Rows from block 3 of a small sound classifier, named by matrix and row number. Rows with one number within an expert belong to one neuron, the router's apart. Each number is 128 + 32 x the weight over its row's rms, rounded and kept within 0 to 255. All counts start at 0. Numbers have three digits each.
Before each expert's rows are labels from the 100 clips, of 14848, where the router gives the expert most weight on average: "top examples" is what is common among them; "band" is the frequency band that holds the peak. Only what is clearly more common there than usual is listed. The data: synthesized solo parts of chorales (CocoChorales).
# router: slot weights (model.blocks.3.mlp.router.weight, 64x320, trained with AdamW), inputs 0-159
# up: expert up (model.blocks.3.mlp.up, 32x80x320), inputs 0-159
# down: expert down (model.blocks.3.mlp.down, 32x320x80, transposed), outputs 0-159

# expert 0
top examples: cello; note C4; note C#4; note G3
band: 0 to 250 Hz; 500 to 1000 Hz
router.0:124162082168177084156107084068137079094127063128143127191084163180173085130143132136132136078104180164118124123180152173129098142117127132131152163181136087147169143160148097118151090164122112092149078120127144159122140132190154136107117147200149163147133162157140100159139174148110128147177140124106091136169103151065142103093079114090120148085166118140128110122181111098109096109127165113159148155134109165159148121135126146082117089163126147056162140128097099101110117123172132
router.1:174175157164143119135084122060112115142180091094173142211093129158159060131153130131125173082066158142171074101118133137113079134084158135111123147179167116171106139157137057130121110101093148115099135102095137076126180140221133116163199111161119137145177169161126159155138157177133145106145134141127099168172110148099143095099051089134098134074164128113125193155104147107126127130106122077165132169116081166133167110141101161090129096188144173075119119127102083130118144135184151
up.0:194163187101136152075121204144156108200115119118198110141125134142098132104099108045137112114062085113130157153099144135076149065099124134121138080135103103101094174083140173099102092142143076122117137134066108152129109097083123131126094177139167106150075135133083148099097142071127133129136139125080073130129104134137131150071136187169098128178125125154175090142035145132129160117092146096178093148102118117147172132142141152101083180129126124133159137099120160116139142080124110
down.0:117082158128164128168095101112143055097116122159158123115099126140079010149135085198087133209154174119110152117080140174110156066158146154107114156154193122102072141094106138129208132118155089146127101137081125115133120144045118084095114081069129076174115130102153127158137092115092106140114161158112071169159142106122197119126137095141113128119148132124097085124149086199127208112161074149095122115105095184063149159146168135146106151096113125136141141113148197162150071137136111

# expert 16
top examples: flute; note F#5; viola
band: 0 to 250 Hz
router.32:147120111084172097080114114101165124097133121094121175122081115115203162145158170145139129080146143109148106161169146164088106142163077159128147121165139123146152122150146125128096135119125165119113128116122116077123169177077139136138180102136160118160106101127153118104116082153077137179114136073110110115149098128105136103104200137063080130106125104186147160122173154103098137113111145174090155082151077134154137139149054106119128094135146162132113131107121161082186137201169147
router.33:145117117118144141106164110067114144118149140118166180153098094099195130135123123092138174127150176092116120172150147163097122121140124143110145142161170117152095113113163145123131100099096139143130118082110139062151170169122138095159140121102090108151088134134153090092117102139134122146133083136154119101152132143110145101122148086026114091097103071173110135136173145074115101092160130150096123094127111154121095179181094101113125069161174168147054130104152147109195157163129176
up.9:151109058101078181132145175155116118071082117143098120185171112101118115161128086203101118110134156109087166111128162120146122052076102094152149177119135109218100174101151077138145161072133105098150162070176137140107135154168134110154105114150126159181138123173177147126227103122164074114131129155131122076147112150090146106114103155097154145102152147093127119094115081177081110141111100120095137145147086129137158155124171140130134087181144135117129168117131168136086158082153161
down.9:139140211116109131156194071155166131127133140142134122130137091166172127187147085103162134105099053124116111155109083081147133130082180075130122194154141121087110175104189098156103161087135132143111207149088134184104112138116094148172149093178089180147149150127158160155112184194082080113141142141126149201148091115093137188107121121113185072100160083132112158113144146186164191099081136114141095157116098148087119113155113167139149121118154116109112125167098116137122158162080161

# expert 20
top examples: note G#4; note A4; oboe; instrument: clarinet
band: 0 to 250 Hz
router.40:162141130142129156171113101109123140105141088094068121141111164173174078107167147162127135124143192148140150226160164170150151180165149098156169164132134160085157155202160111157138127154178161119160115120152131123119141092116216118178176169146150164137152142138124101175114165127129075131112109105106122081102150059113099136064134131092157169162138083114112088135141089149125075093093166129140113109090065065107112091090105186088099085139137121093141140108104136065099067121157094
router.41:136137089096130158178118104116097143117128107144084111149124164131149099106177138161089165115139193145157155226114175182147110136193119084155179150131147155133142144164158087150165125123210164111168139152129138093087082111125148139162132146146146175116177167109126121181081160133102092159154106127117105153112129043096092162091121110103154156178147066078114076121150077156126095121126167132087133113114123075153138088173083147047126116108145129109180138132097130119088121131138091
up.0:185103137212102146115182185147128134132152106088126136134180153144127092130166204189125192129086159142080058175142170096100156093157072161121106160135104101174127109143081112105132132082085085142151117132101168046058155087150084124157088114162147101105087114121102107145210157165112090135062116125163135080126162089137155067137141108123168130134104128157108100082109114175124131094143084144077147101155087138143132079125146075119125119143178082116134169153156128125133135120207115
down.0:113115170198079144182146076155100129134132104147154143128187083096108095133085113081097103177136166130148076116123081126155204121149177104155103093216103128126145123095115120152133184130117119207098149106172109128157152099142121119115110112116125175086117205201158175104177082141089118062108144205090105164073123161104158140121146119077157125109087147136079077102135061115139176134096123131133148135150145157111158140104092096125106114138152148188124115169081116077113151109144165

# expert 1
top examples: flute; note F5; note D#5
band: 4000 to 8000 Hz
router.2:146129129104127155119117111180158158085139132129092133148158166145157111111160120168095144169122151158127147184168150154166177142139134090156135148087168133111148133128156118112158186172160136198150113088157109149102094120113175112153144143133198187116173132138110088143080128107102116097081124105075058121104164071130105132109134114081143141174121086132132087143134111124099110098120163136145106083141086075119124106118119137084080118143152098106134142093096130039089070106153094
router.3:129138125040118136061097125189166141078144183123130160159135116175111159093138049160050135126133108084119100080157118075190128116133067119114121145085133123093191093067097126116168189139132136195089122113171098146181095138116078088102132109118198175099103181106079087062105081119111162084121131129121087126126114151131107140218115137096160154137077137139096112165111146134118148127160115108141123112177153114109136082153134074124112168159130052095161170154105098122131147159166123
up.9:113130113187073084091135104110110130121137073101116138095160134105148183196092071187180124137141135081142125115184161135226096135086121127133192145125110116120134090122126157162143133089150094146063115112126097077135119170092140140119119082117113111119134136175119173184115063188169169122204087109114070111164120104200132114151077066115143145099178131116178138142125097116134081121155053145145146125134105101096106158175088141105130098159096075133116123133176083193126115122133141
down.9:142100175057195153164127139121127092124052132151118141142137113164135129171133100122144116133127184151141118117091157101151163094125130142109115127124146103082090102118109114132239148100136155110143094130093133109108062166127105183146091081111140099109116173096128140153172123100102118141068124130099118150080133096146092131086124122128160141137160115068124128112106141118089121101125160099135117097125090155117139080128086107173115081138103062132143167109229169067192110228226111