From a checkpoint of a small sound classifier.
Model: 8.33M parameters, norm layernorm, activation gelu, num experts 32, layers 8, width 320.
Rows from block 5 of a small sound classifier, named by matrix and row number. Rows with one number within an expert belong to one neuron, the router's apart. Each number is 500 + 40 x the weight over its row's rms, rounded and kept within 0 to 999. All counts start at 0. Numbers have three digits each.
After each expert's rows are labels from the 100 clips, of 14848, where the router gives the expert most weight on average: "strongest on" is what is common among them. Only what is clearly more common there than usual is listed. The data: synthesized solo parts of chorales (CocoChorales). In brackets: how many of the 100, against the usual share in percent.
# router: slot weights (model.blocks.5.mlp.router.weight, 64x320, trained with AdamW), inputs 0-159
# up: expert up (model.blocks.5.mlp.up, 32x80x320), inputs 0-159
# down: expert down (model.blocks.5.mlp.down, 32x320x80, transposed), outputs 0-159

# expert 21
router.42:495537531413512500564461509511485527464461497500468577484413486461476545514474511538507469449525486460501534550486565522460515525506470596430505460510500547470550495505488554538492501485553490559453504478459419465538482561474512471585506449485525536505452510539516546520491511510582563477485554382552373449537484526450426497545508481487431512446444497470565500514437472493475557539505486401536495522545544511571558512559502509518540516560496597472487548396481463508540514484470465
router.43:473557483474497535536436547496487524495471504501496529475471459487457548514523568464480526437486491508490498557447541541461501503558470564509545503553481533453548523539531528573479441564551487547525459469490439493490440552492514454603503485486526566529530512551546529509448535493585506516484477439520443489557476442487508484542564490463470531527456464460505531491418429535472522529490505450535486487531487452488520456470515481456534483524529574460503519421448502486508500472507445
up.0:454501515518542512508465580499528530592457489505578501541548564489566496484517543467635502464563481526497499468478507480468499524501553449478490508492499463460421574509452499502416409505457506469450439533443502488499476606472563528514477527516488527469482473513476499544489543508527520546453476464533510484525440458512461522480606464474464526423559430422535513494558469429549468507454556535481501517507526470483503574509438539596490537624473567506526480526569534527538492548488507
down.0:451459496480554451442537437491513515518498521458467517499541517474459464488519482586537460527503492500501424435528461459477436538490514517467496441542450535485510534526530439439509558472453473469409492486575536445492466526501435473508518538518542499472516438499483512463622542552519380457546571515476495561467482521534559485481472568494539499496504529457527530481461519535489546453426535506422467509508463522524469499529517467482472488524416528574518567421544517569478528535585512
strongest on: horn (91 vs 6.8); note B4 (52 vs 9.2); note C#5 (43 vs 9.8)

# expert 29
router.58:514476524513488507531484509534504519474537481488430482509476574479504420507541556532481522535487551541462553572516514560496568547504532465526576523489504523454533506554538469481468496533539544517501450475524517504486476485496604537565548579534471515466514539510501450530503570502548453484463496449508462484526502442493497520469516470476499502539537440435489460457520455550470458475480537486536473460446434432515493470482478534420468418480493491439564545473464491426436411481504469
router.59:497486494504448481462499525520508508479479547516482445612530582487458486525489542517434555532505483529545515531532443473445496504542537493475493569497485488463538476499493529500462517471571566475489460519557524545555482495522541515547521510605500481472494457527465462517498508456494464460477530483491502527462453519546482438496487429522517441485465507463468518374517441485420488511512527508540489538482510492387493491546529490476508498562448524489510491507431530447536449538501517
up.1:549551445511485462400481515523522486473529487500501466501595570488506533499521458498500451409427481439465469425498523463485477498469435498504464568477541460470473419513394480535489535484526469557423528453459530487529515473566493500463539472485472577446468540495479469487481415425466450441461486520482437491541487551477467492580475508466533502522460506516511476588557496528552494516491500559487477463529519426408513428484550497456461459516472436531537530528483461498541495483542524
down.1:441571495537526557613548452603512480480485504517479550472481456511541470518554379537475532495525550517545454550440485502465510463464452480505479528573459486541403532447523447476518472565462435505506502487525509552437447483507524567525517497477511512478503509478540478516458536516438497564460518495534490523488539544473527559515408437457542498469551464547480592519571450537535456539526466508470625453508498480516482504399496496505512514502556482467504498549454482461460494442504478
strongest on: trombone (63 vs 7.4); note C#4 (47 vs 12); horn (37 vs 6.8)

# expert 5
router.10:498440465487478440541423443407456458515457450423479455482502467487463470559499498517496452492484536469487502537502507507486522524538486474510571442504452498473489510533550503499476499508478490487537468436516433472512539496430492562484494482409508453514466460500525467436519563493538479456501544515491449473458512430445499453400479553495453531570573439463471440460502500503494486504485550517487485483460503500535458451461504534492488479511474533456522484470498547436457453467484485
router.11:521471479499488429530453473413445438482472468482539473462467475484506557536467454513518489488464454429497467464475451534462437470549475558496503421501476493464482473525534555490474520461479455480495485468491487442479530507458441513502481449376558488558491454489503498505468518495487482503467564544472462520506495463458502437468493577479442574536525444454456519514429509480549483478484496477493510511519482533547534524435495506535520514495474575487432465480498519534454543470518531
up.1:518592567509536473452459516506464536527569523511509549501487530489520510580562510501530510479417480413576454489527531456450493612591478575502492528485480507547509466499480475501522518432463505466458460528536526492460510504565488607582526479455519429501538541527528483436479507513418481539479442524434572501510434434495506444553430487469500464484432475451451488472546485549511458528507549480487497437500466518458515490565464487518534501462501567447463513511449468456475551504516502
down.1:464470474481538525530493498447509584495447504496461584512457501435521487502530511530483502477558462460512511551488487468456471503497433507477485462450519455523540532506421466449531498511528486520590497507563448557445526521483502462497487541532563478523499517447447478555488463495519531507464488438431598497557503494515433472531488486507464514562466502516490443517474465489566454571532527510453565461519513500530410574483458508463568496490464432493447512462484495524387440522543440
strongest on: violin (95 vs 14.1); note G5 (59 vs 6.3); note A5 (33 vs 2.1); note G#5 (25 vs 3.8)

# expert 3
router.6:512481488492482520523455471505494530459532484515442521503485551496535447534523545535495502502490567529507565581528528591490563553518524436508566512484523523464564507543540485490487493551532510525518479469557475496477496453501626539569541563565468561456520534502527437532505588513530435504428494448502470478511515451512527511461545458486500542541500468431523460455524459529477496467455507490501498460502428452523487483488463559414461423488484508467530528461456520428453395488492466
router.7:498546457463441583528446502562587501485549509477422456458499556468462448517607496564520553489498545491502570546497553529428484491575487506448593522500491514489571500553548540472516491545556501458547439481570478466478423449424571572553493561513444542516553499504537482516498475493499494501424514460536509473509491448479554492503546479488530501482479470478475465433508483539475517512534471555476482495501465455506551485522444486458524444465508563509515520492507546453455417474554440
up.0:451506508482474536454490474524495411486490431480497513487522503495496482517471447556503460454525510494527509525479498491530452527603493457502570489468545470529502535440499463568504446436562562515525517535472542476539463481495481489487484578510532527468553581532493520503481438513475460475498455536501461579466563524402452497505516472521494436480525453488537480517533512521538594429505469523416484529520528461576452401475538405500494538505502491491496543552519547542540561476559515
down.0:499500473526570495495485468510482484510536521512517480484521477484578515490477464553507477564488453487574490484517494485464432520560452548501422537484466540557383495518485453567547500494484508427481542510521566518466522498578501514600495437525529391541500494485515509486465539561458515524483442525543511553508444510476486496398495465536570479427519510505407536529551539452470452509488392546464517512499510533508505531497476493580506491508458475494465482564469518481449474510489551
strongest on: violin (91 vs 14.1); note E5 (50 vs 8.1); note D#5 (47 vs 9.2); note F#5 (25 vs 7.4)

# expert 13
router.26:506492500483532482501441478483472564490553484424452479513533571503542463494552543546513567579514544518479509548498500566497519518489504519518559529524499496516553526549528515497534547561511506496536456535533505489506505457519625479545548506519466513492532508534482448495510542526531432525451475474488442467530488464454534526482516489452528545544504455494484497451502463534456499436496478505530495488487448459499507491541514513492508431539506529454555509490452521415380409489488446
router.27:477534534480534553490502509495492481507544419475478522568454625526553431477521489626503502498461558586545465497483484559453432456523499499525494528511513474550465520511560486459533558504547482446524428538488463449501429446532563454599543420566503478525541597480528457453554569486492448481521518442546516520495476517451471474472496467451538513519615493562591535445525564503482489439430506508514500555513532478497489506565581515392462467526526479415512508507456467546455523531535508
up.0:541542505521551527484456602464564494503502464450516584480478538437497547491514504550493467475428497517492511569530546485477537514478530564496473470507519508489494490443572500513505455552517439572540491526490554442484435528503513488582510469516547430482530556444445436500437438490482553531476465504442402470477491415442453462523534423511465486547504485532442499477552435504552475513547412528521508545499474454562499435487472522463532482495496478449513522512499537501470545514530436
down.0:403476501439491567490502506498564487522482497521424495510466458504449497464518488446482445547484544530438521508477497537617517559471509496466545455551477541497445525506470483550523584500519545503572515528483495463534476488454450561488495461625515511509486509474490438519555517487575459509487453457507541502531444452549524572527553504413536471508509511555482566527488466459518543446518535601535430516553501561463491458509492528506482531531461457539414565534480490569499569429452573
strongest on: cello (55 vs 9.8); bassoon (35 vs 8.3); note D3 (34 vs 2.3); note E3 (25 vs 2.9)

# expert 24
router.48:482513547485531480478438426478468497469478453483490482469568468463505438531528503510562520600480579512534566495535541596563480511480494474529501506553555506503559446470489460499496515528463540480464480492464522548503516422447597525588574559528474547468529559510541462467560519467557488540481508459499475539466498449572502526429521479530509525474493440461471473517507561543447451512467516499499491491485453485514527502546476525414496426517535486466535553522485461486469486545473399
router.49:505499508497487515545481481493489552449508475506438510525506559499527433502551529520485514500488592574503539584539505586511558538545516465525590514495498528497563525544541445506514491537550527510510480485541492501480492457492612516547526563523476537478542545536520457537507545510535430505456488474479489491513525436480495522434517452480502539540529439451480430469509483540441442456456544506503496457453417443529505485502452499441487426495526471431576532454489507449435422469516441
up.0:502561490513466483432500444517494527532515470521541463442465531493599462449498495467478508507522527493527427507477484490408458571591470541531535520575573481491437466512528525555527446464452487489513524518491481503495498542509533474569567516472513450518512538482460482471439487527517463546506452557468528451511490562488461546417437514519517456444488471481453533482496563535424400413488553522467491461382508527459434479554520473467522500501455549524498479536452574490516508580538474
down.0:539459393500522482492570549501534522490469451469491505566526514477565478545498538515532533457515494516440482504546471487503538534469579495510485503499462494528528494517442384483491512452488524471487500385554470550453531476483575563469422527467456485515496501520520500496574544490491574518547519518489536494438463485507539505524409559512485577508536541475499490464573498517501511500485482451507508478547451520493557537487414505501516444537567480464555490460579443497471418519452560
strongest on: clarinet (93 vs 8.8); note F#4 (51 vs 8.7); note C#4 (35 vs 12)

# expert 12
router.24:520511522509527510525468449495454545442537467495430540533474579492543469520530503527487516494505567527486554545536539581499559550527528473536587533532488498456532524542562455474500484533525503510499465499525479507494516447480636532573555520505515536479525541534527477516527503528544436495483494492508497458548494425499539476447527434444535553548482450486531501426511483502490422502479563519459469450467463492488504470481472528449479429514478516432511554435491486442484419480526455
router.25:501513464437532492535510502501469516436490524506461528545480555533517500474494468538472451544530547515472539588513490558524518476431534492522459536514521515507537532546554540487532575498486527546449520509466505474495507514473545487522490524582506516528521500554572511562439543549464429508497530496529512493448453391456480544480459468495509554506491497490466432548539406572504510484404567451515529487475412434509459551499534529429509440445457456493497521435477482494459433492553493
up.0:527501451518447428521558481456486541516514511502476532462527521529539550533525545512500503467597409510511489447546487475445494494462569492417438530474531503446509493552422461518464449451439434485449426472512493488450471423530469573544488554480501497534494484546446565467485470510444508519499488486502542442538459536519547448479414485483518565458499478450526513529507436497529488536478526462472593536514462528478496525565415525465511479440414573442536457520423537505472505460563495
down.0:466477591541517510496459446434457502482500523525533484505554408486535484507485481451579440443521467519502527552501474462537523549498482491624489471450449493521429476514522451555515501492484453538526465473549468596532517468494474511445509462395536538470452467481517537444496493490497525603520472525550520470522433471503579495473541510470466589518464498481515480512444545460522444508551545430499536413499531486495414551430523482508440515466517473465496464516515494527440512450488483
strongest on: trombone (70 vs 7.4)

# expert 19
router.38:522532508451526509548383559502526491467456493461463504502501610480565506480512459505462515492467546546449562532520527548508544484540479460466528485454552473510542517559545421533537491482508540466544444508512450501517484472498631554506560539525468541501556532564477465545494565525524488542467500463459512472493499459504480468447504406473517512457515502478544435470477526515480494512535517532476514513475425455519437507487481512392541442479539484487559538460512432480438446476476453
router.39:546549499460486483553431502473492549543504552458495514530483554480582445494544468528492512564496607571493564557585563538514529508502439499496504520440521524504503525592506529511465499540516475445504457481510457483434481456483615566540597495558459501490500517516484475488470562512543483507480475458554502489479484419515471509423480435515508521447475504513467464458534501486461434516526531528482504487459439478466526505533512487391488470481534496466546547538516469475410428509487454
up.0:452451457530492489513491496482486563492476464547517495472440452449539529571567514431540477444498486550455479468571496496483514605497481513506472495556516559463540481511491519502475468541477517547555488487496529551506504522598516517412597510532475509539456545460497498487541534508499454523520480539435585525543485457536508482454468493429515519462524500413529520421514579459458415548552537505484540471460541532456463468520388538483443468508500573517553481520495547463488549581510529
down.0:511526445563555509501487472506536456478490547502490502466486500469516471504535424491482483522499456452567534482531528456448453547488478546533462474478439473486433450568547512384471559449502448458460439555527491522580538494578461519521425447414529436487463485523484502527458618515466526566446493581488511501529522488457504394488480526539465507465478490450461523466516577494550578437486494531541491478550539441561500509518450473592482501483520589502500398484486489517461500519498515
strongest on: note G#4 (40 vs 9.5); trombone (35 vs 7.4); oboe (29 vs 7.2)

# expert 27
router.54:491529492530500475456517453436432518548510455450467567477416463519577469535445531539487493452444581477514517514593501556444471489490436467524495468553504476572533445488516508518485488485446432423568519533481539493493575544460507549563528457513511518517470487550504501535476507519472583483474489525487480427517483500428526488414548471449452491459468440470435560439552562525407451503462556495467498429512462494523439455551454537519496511528501507446470552518473512571499540555494528
router.55:480505490539514511487516453482475511492561446454469468558452541531561446528552525488489489501463586525510550557520550552496539553539500447517544522504520515513525530514491494507503516549529491490544518476530523507517509467497536529576527532518510531505579506587507438550518562510537466522489491508484432488531510482440520492437550449416438543593501457429448485452524466521459515480443550527527457466471467420511492496505486544438486442517498497446532524485479513443447423471520503
up.0:477484431413486507491523518527495500486465439492507559501435569490464639558497491519514439450441453461489475449532437493479478502522513530521511527488509471446562435468515484525485384533560535556482509439523548490486503501424535503527550575558540510503455487514506440527516546474510487404490506491510490465530460543524490555522565585536465509508435447488603530493484452505529502537448524479423503488461488446432576485546473491449514467523438551495552538547569515542479551451534475
down.0:552453571529465536450521479529545515455532486499573486463571515526508448489521450514508583535453514505451441491472445448562477487498491483497457514542463485501456500396501425557461541464440509463452461452513550516518509477533439509508535501452439526429478473529520432525559427510504460536519444570454472545412529461550479517503452494510542535510517446486490599516491517570498535514543449544464501544518439428482551474452488528468493467546487450454503427504429460492548538481486511
strongest on: trombone (29 vs 7.4)

# expert 4
router.8:463502515469479501471442481482471482472431550565504522557558476421547580465509497485475472500463424442525532447514531422515509451468455520521480500418503471485492439470457536579535515466501517504492565523525497525548440455545480478558454465494526495431439527479407465532541507486549554483474475499480484529455437507555435531588454447448493468562412528550488519554476479492501487517539469494515535449565512431452420500559519529480501546556462467522510515483486421518548497532474451
router.9:492508508456479515547420514501495538458484520533492484469536463444553504463552489570426485552468508480498520480527564496524559492460529525534501483422469480435548478493500514563542488535537504522521507540515500507515447433514526503568471496491528563438476523481470466565533527489600492489427526498496530511508456435509438508549509456461523463567425491494480482530490461538490506478451572492484487436549505421483446497543487530429509468504472449471491548469489489455493471490468435
up.1:539551434575474542528577532493408486519505443497556521533481490493452521476470536502527553553436497528490509523534537522541504494464442590511467498555488491590563467580438500498409459554445523589393497472480490545532473460556477489527565543546536504492494553522513550508452509528534553489518496469541546517555551535497509491548588494532546503503486574482488480460493521543462537565536535439551478474571425512502535472441553518489455538492543490469548561478514449503531542541482479
down.1:591531520499551531530476570485498438529478447400476508519473514520520473478410554562500448439573519479485540443573575533461591486541521507513474457511561485501436476557461481468536524490466534516468515457545520495498483474469453437441551571507516506516483517492483508513522551524526549511431552516517473518489501528541491490502496492515454506480501471504477485511513537426490453491499572473448526473389534512588531472458507474502481479505497578573486529503555483501486434448500444
strongest on: double bass (95 vs 1.9); note G#3 (47 vs 8.2); note G3 (36 vs 6.2)

# expert 20
router.40:514476514505490489515412482526478550531553440450464526454425506436483510565521505534505497491480566492497488528488534509550492575584514507505604466587544521499533514516594477526569445521551470563437517512541528462464475467481570490510571560472545507520487589480462488461562485490555460453497492483436480506521459427503508506450489443437471512559500450475501460468584554437494458442480542515481482441461511504492499477585405569474483485489484571444548516487478503488542532458543461
router.41:505504474530532477523511465482491518489550492517508530510441500532541497549499568529557523490473486470492475537479563533423521568527549547442507515523501568447573475528576465568480535578558525564507476538471510487504431517459564531566488476458518557505532561440464535499476514511517446449470501492478471473560501442458475486438435400463530448562525419455450483440534495473474475448458497490503512483505491447488485462549437523526471455497500589503517532453415561464530492485552522
up.1:516506499482529496449509483493514533446472486487457555517511580493539482507604497514508508549456504513541528535495496501456525534524499538449486448469489555509452447490559496477456498470454568484481544477511457518486517507488525485438491450495522457526528506473581562496425479508472515580518477473486454551553491438504549529476424461510503523522610491494467479556541514535476530443524511451457511503518440539496519479498526505523500474427499535542474485459543475436519489529538518
down.1:522414523491462602488455538509537484494441518455516464499483472517519479494540550503492478471552475512483585545485557534531483506562523476468472462425503529530503508489423438466496491500541414515510478523539497506454497441487423474484516501527540458465490542506536500530471507478454575506508526486495510487528444520529486505485551487493459504472499506528428510521518475457517466517581564552506482415471592555507422569550417536489486512475446464477468500531538498520493481444498430
strongest on: note F5 (69 vs 8); violin (50 vs 14.1)

# expert 8
router.16:508523531485494504495545485476499537473471540531465540535451565489523538458485512576497509506541468479534580542468534570536590503532551496466558461456533495520486535536585473532460465533557527570512477465515476497466452496468514535525540479558530549492558518549465486522495507508493445516497464448520480516470516410500404568507521529456494536501500498452515463510523487572564484485423526439531464467543414461518484495431520508440430418465481456510541561430498513441471463497565509
router.17:506456534486496511496510478526471559475522516503443455539513527521514460507558525513482546510511538533472558566517509594499529506503518474539596516484484488487564534569525470506529507546563521522530442497527471477443491441452597543533541573555493569477519549519468512494474561512547468493442483436494484473527503442490499534476526471467533529551506447458518426493531474534496476472469567480569461422502422481509520487473465556420448450464529489439541559509475515424412403470508489
up.1:495503439485514419477467423461447444440493470513496492447544478474576526501491546464422471523476504440565453516537499469478500536498521518554570535511577505561407436580566621483546534515467515510467480415497477403508523488455508483508420540512487523444487545474469454467454379606477532521515449482511431540513550534557526505509494454523527575519487498470515497483493526519569521544463448476544457509510433522498399507394467517487475514477569426513532525476459521502487564461485455
down.1:515504509486468487515516548517522508432500533471537514574502574502527546497495521507485477460514506443468508490503540450477484488452488512477504486515529490476528542445470533518438462535544506513487441501458492538520479548528594574576582418522456524525491519417521466530487506484547475432508539443493489426485480481526520482553536397405495568513517509512482550480456428515582554567498502463485574510476488483475471480509525469465507567516494451493496529546497469466602441471528463
strongest on: trumpet (87 vs 8.3); note E5 (77 vs 8.1); note F#5 (34 vs 7.4); note G5 (30 vs 6.3)

# expert 1
router.2:548496551499445522475470567516477469513495520502490513531517518474475589464434525495506507535574557558504556544454536536533500537522524456516528486499458556597594537421570545593517503535501504614445569477478462461607493471424540502505469521507512557455522544548513543502483485598566533489483469494536451538528466524517468473562457461478608543487442504527491526493492461519514497507530465436546495549534512463479480445457559442487497489515485437543513546455512514444558519465495486
router.3:547558576477462540445506515499461523480496508470454490493537539498548486493513525521512468554521517546506584541517544537577474532517548456537532472498452578519571494495579531551510502571565564581471532477521454452575479510461568480576485504528523521495556529526525489517486589575543520516485484441526525536542521460455442512532499415456543499555507506502514479506476461508530535479541532480534497410522469439489492463510533478468477484511436480523510546468468522478499455407496513
up.1:475552576460513510502477544481451541540478525389528452483544551426491527567481494532462479546472579477461590444524535551453531452536472483566515504505481521512489557656531608475540534435477529511435532480522557522538489566451586503527493515524428487487502457500529474473548489461458516575494464487432462498485490448485508518501494558538426503570504482509520500480397495540563553569527475408536531537475428499497530541521493519430563509498489484519432488491527549400473513513599512
down.1:487491561463507528465430525539507509521483508516509553494471584510498526572427463506500511555485493506484558564473486485481532473497588475507520509488518570455503480533554555449510483496511512488525449491537547470465470637502449542597469439577529493460513436498440517560495518507498473456585549481436398477406465517468460480396506515470584425469450457458483545468487459460504470479544517484472498457501476476505433542505511560499550501460438508503486523514465494500488506528561507
strongest on: horn (84 vs 6.8); note D#4 (30 vs 11.1); note A#4 (29 vs 10.9); note D4 (29 vs 12.4)

# expert 14
router.28:519517523480496528526475477498487515479507478492423491510493532485518410503551529536479518547489558510506569569509535569484569530505530470517575511467525505472543490559530524493505519579556532521526469470546492521444500452491612556552513574532496527518558516500510469513500566532541465520457513474477485460504508460495504542452520430460523528562484464447472418497530463563475491467487527512502493469483421449547490487457444536431495430497507474454550556510478508402456380465484447
router.29:496516525493485534505474482498483514478495467498431499532489538495510408501535537529501507529487559511499577592507545532463580538518532522528558544450508509493555507554496516498498510581568523518539481477516496506447499444502618530557502556548499533496523536487493456518498522479540466502470501443494501462513532477511494531471523438452516513571491449462492433487560476534490504476467508503500478461484399469548504488464433521437514455522491469458561563501474496413434378473497454
up.0:503505570448552499486527510524520413483445461471486516500497542506436399490560451504606480476428461559561495518491467469545561494545507521529493493457424527570525516490502519535490530448429469602517494527468479535485523496504457519479519506444441533522559424515538487582594521519499479479441551477443468498508501504539438472463559504456470468547530451563515560502444450479438488467493527498552488580423518485550542477494524446531534543453474513467461418488501490456456449452420489
down.0:492498464523542477547415517430516513464506463466528427464495468503629478537473517502455540446515508551496559526435559498507511441486455517505469475437530437548522451537486567456457460538501483441481511499509513530521571441463491459548481466509495523571551502456578434493472451534521550487460501497512555512508474488492506559487550471493534489480515471498396430542532483476500504467456446496486495550499507435541546495469460495531555518499544507489491499456472518487471521510436454
strongest on: violin (35 vs 14.1)

# expert 26
router.52:517516524490500513513453529545493488463524525476497483476472527489497419553551509519459537552465556544501554550485529579439546485552508437512572480511474525498560518531530514442467508492524498508540486545548514487494479437457571488521505592524484525452545543537527478557465545468479485516433543472505451496474531453482494512428523490474547520530512415404504446538525482484515479481508542519499518450494490416534476480534449505439505437461505481508522554479424527459435456457517514
router.53:548481542499484484498433497502466467477526545509465438422481531471482502528538488524518534507471565551516499611489584497490508461544466445485566438443456493498594537487566527410536516486570515511528493523533478495513436481495574551528541513484489502485549531574494518508520551472467487564481526495477467544504501400542503498471540486466492496538575423394510430513496544559519486489525552512513485442559465569537532460548464507474488500440490553499538560421455464474469458534552482
up.1:505512516463501523544517494516488586511454554502523489512467480464515474492512503549512601536477534467540535522477537478461451509535434477512468475458533454534461526487483559423524539460642474420508485597461505475469475513496513520524465442551513546444501476444545541574438552494454475496543498497545485481530550504442435552506487461534499475453472510483521508549523457567503492474566555473502490482532496385577502452507541505547498520490458453539458567412512511582463476502526599
down.1:510531396473502455494487572486514480490505511455479508558465544485482585565622513575473480458529479505528543478511524522549502518570467506436447514512509507482465522564499482505549410529525457432483480440521491482467475466506500461493468504557504505523528536462501491529512478522472519486494462460526521403504502460534516417499518520547498542372445530494488499481525515494542494574489498529529496483475473495525525478486454452423498501500454542499464452537533530448529562556502458
strongest on: flute (95 vs 8.5); note D#5 (47 vs 9.2); note C#5 (47 vs 9.8)

# expert 23
router.46:518560458557552459556539482483481572497515504477537594530442458488541447468579439480502509463487554546518509438470490547446434467475500489463485560555573486565501494515557495450498492464468445485523493457508525462489534469541539442560482484592471574542478547478537471524466542518454488470481461474505540468559461515449543509401428459432445527426520494514508526479598548515493415508481469483444526510485453528572471567514509526510528471519593500435487513512489525483472517538509459
router.47:518499517535541492507539467532461499504558443520481562506452512531527429509565466528495494532506519561507540558507518540488505517496537456482512531492510502513523487529566494453483460516472466477516483506548499444507545473501593518552515513588505571509549536470516476509504567560460446473429465425470473447594431455469521532396443491418478547535538496443490507497557486515471471510521495480429483480489383470573456532495442540476499444470548462388545502510486527468466483528498463
up.1:512448629506517521522542446461576484541484544523557554490535513515458581511506550471507515454455503527496460539491520548500548496522552532450553508568517504504498476509569478465487535480540477568559538440484517509453539573422415472459506468534536479504549476449573535478491459491534485554513502494531399475539496501483434477543491519461455494536511418506525493491436539530501554484495471578524565476513534473433525493476482539477547543415489493547509465473459558505528510479541482
down.1:482467472498585507547461487520585511425496476475505515538478488492545507504498505541508556461529467486475515519564505512505515484498480525441448442476542489470576467463446498487470440486462519483519463573558567486468592545484587488504527504491497479526538442468494486490481454444494528431477570522522505467482455485442549464424537481473475592505572440549516486509486408501570557553558501552537539468541541501580519517455416464490567513514473424444554483497449458528541427565479496
strongest on: cello (100 vs 9.8); note C#4 (71 vs 12); note D#4 (49 vs 11.1); note D4 (41 vs 12.4)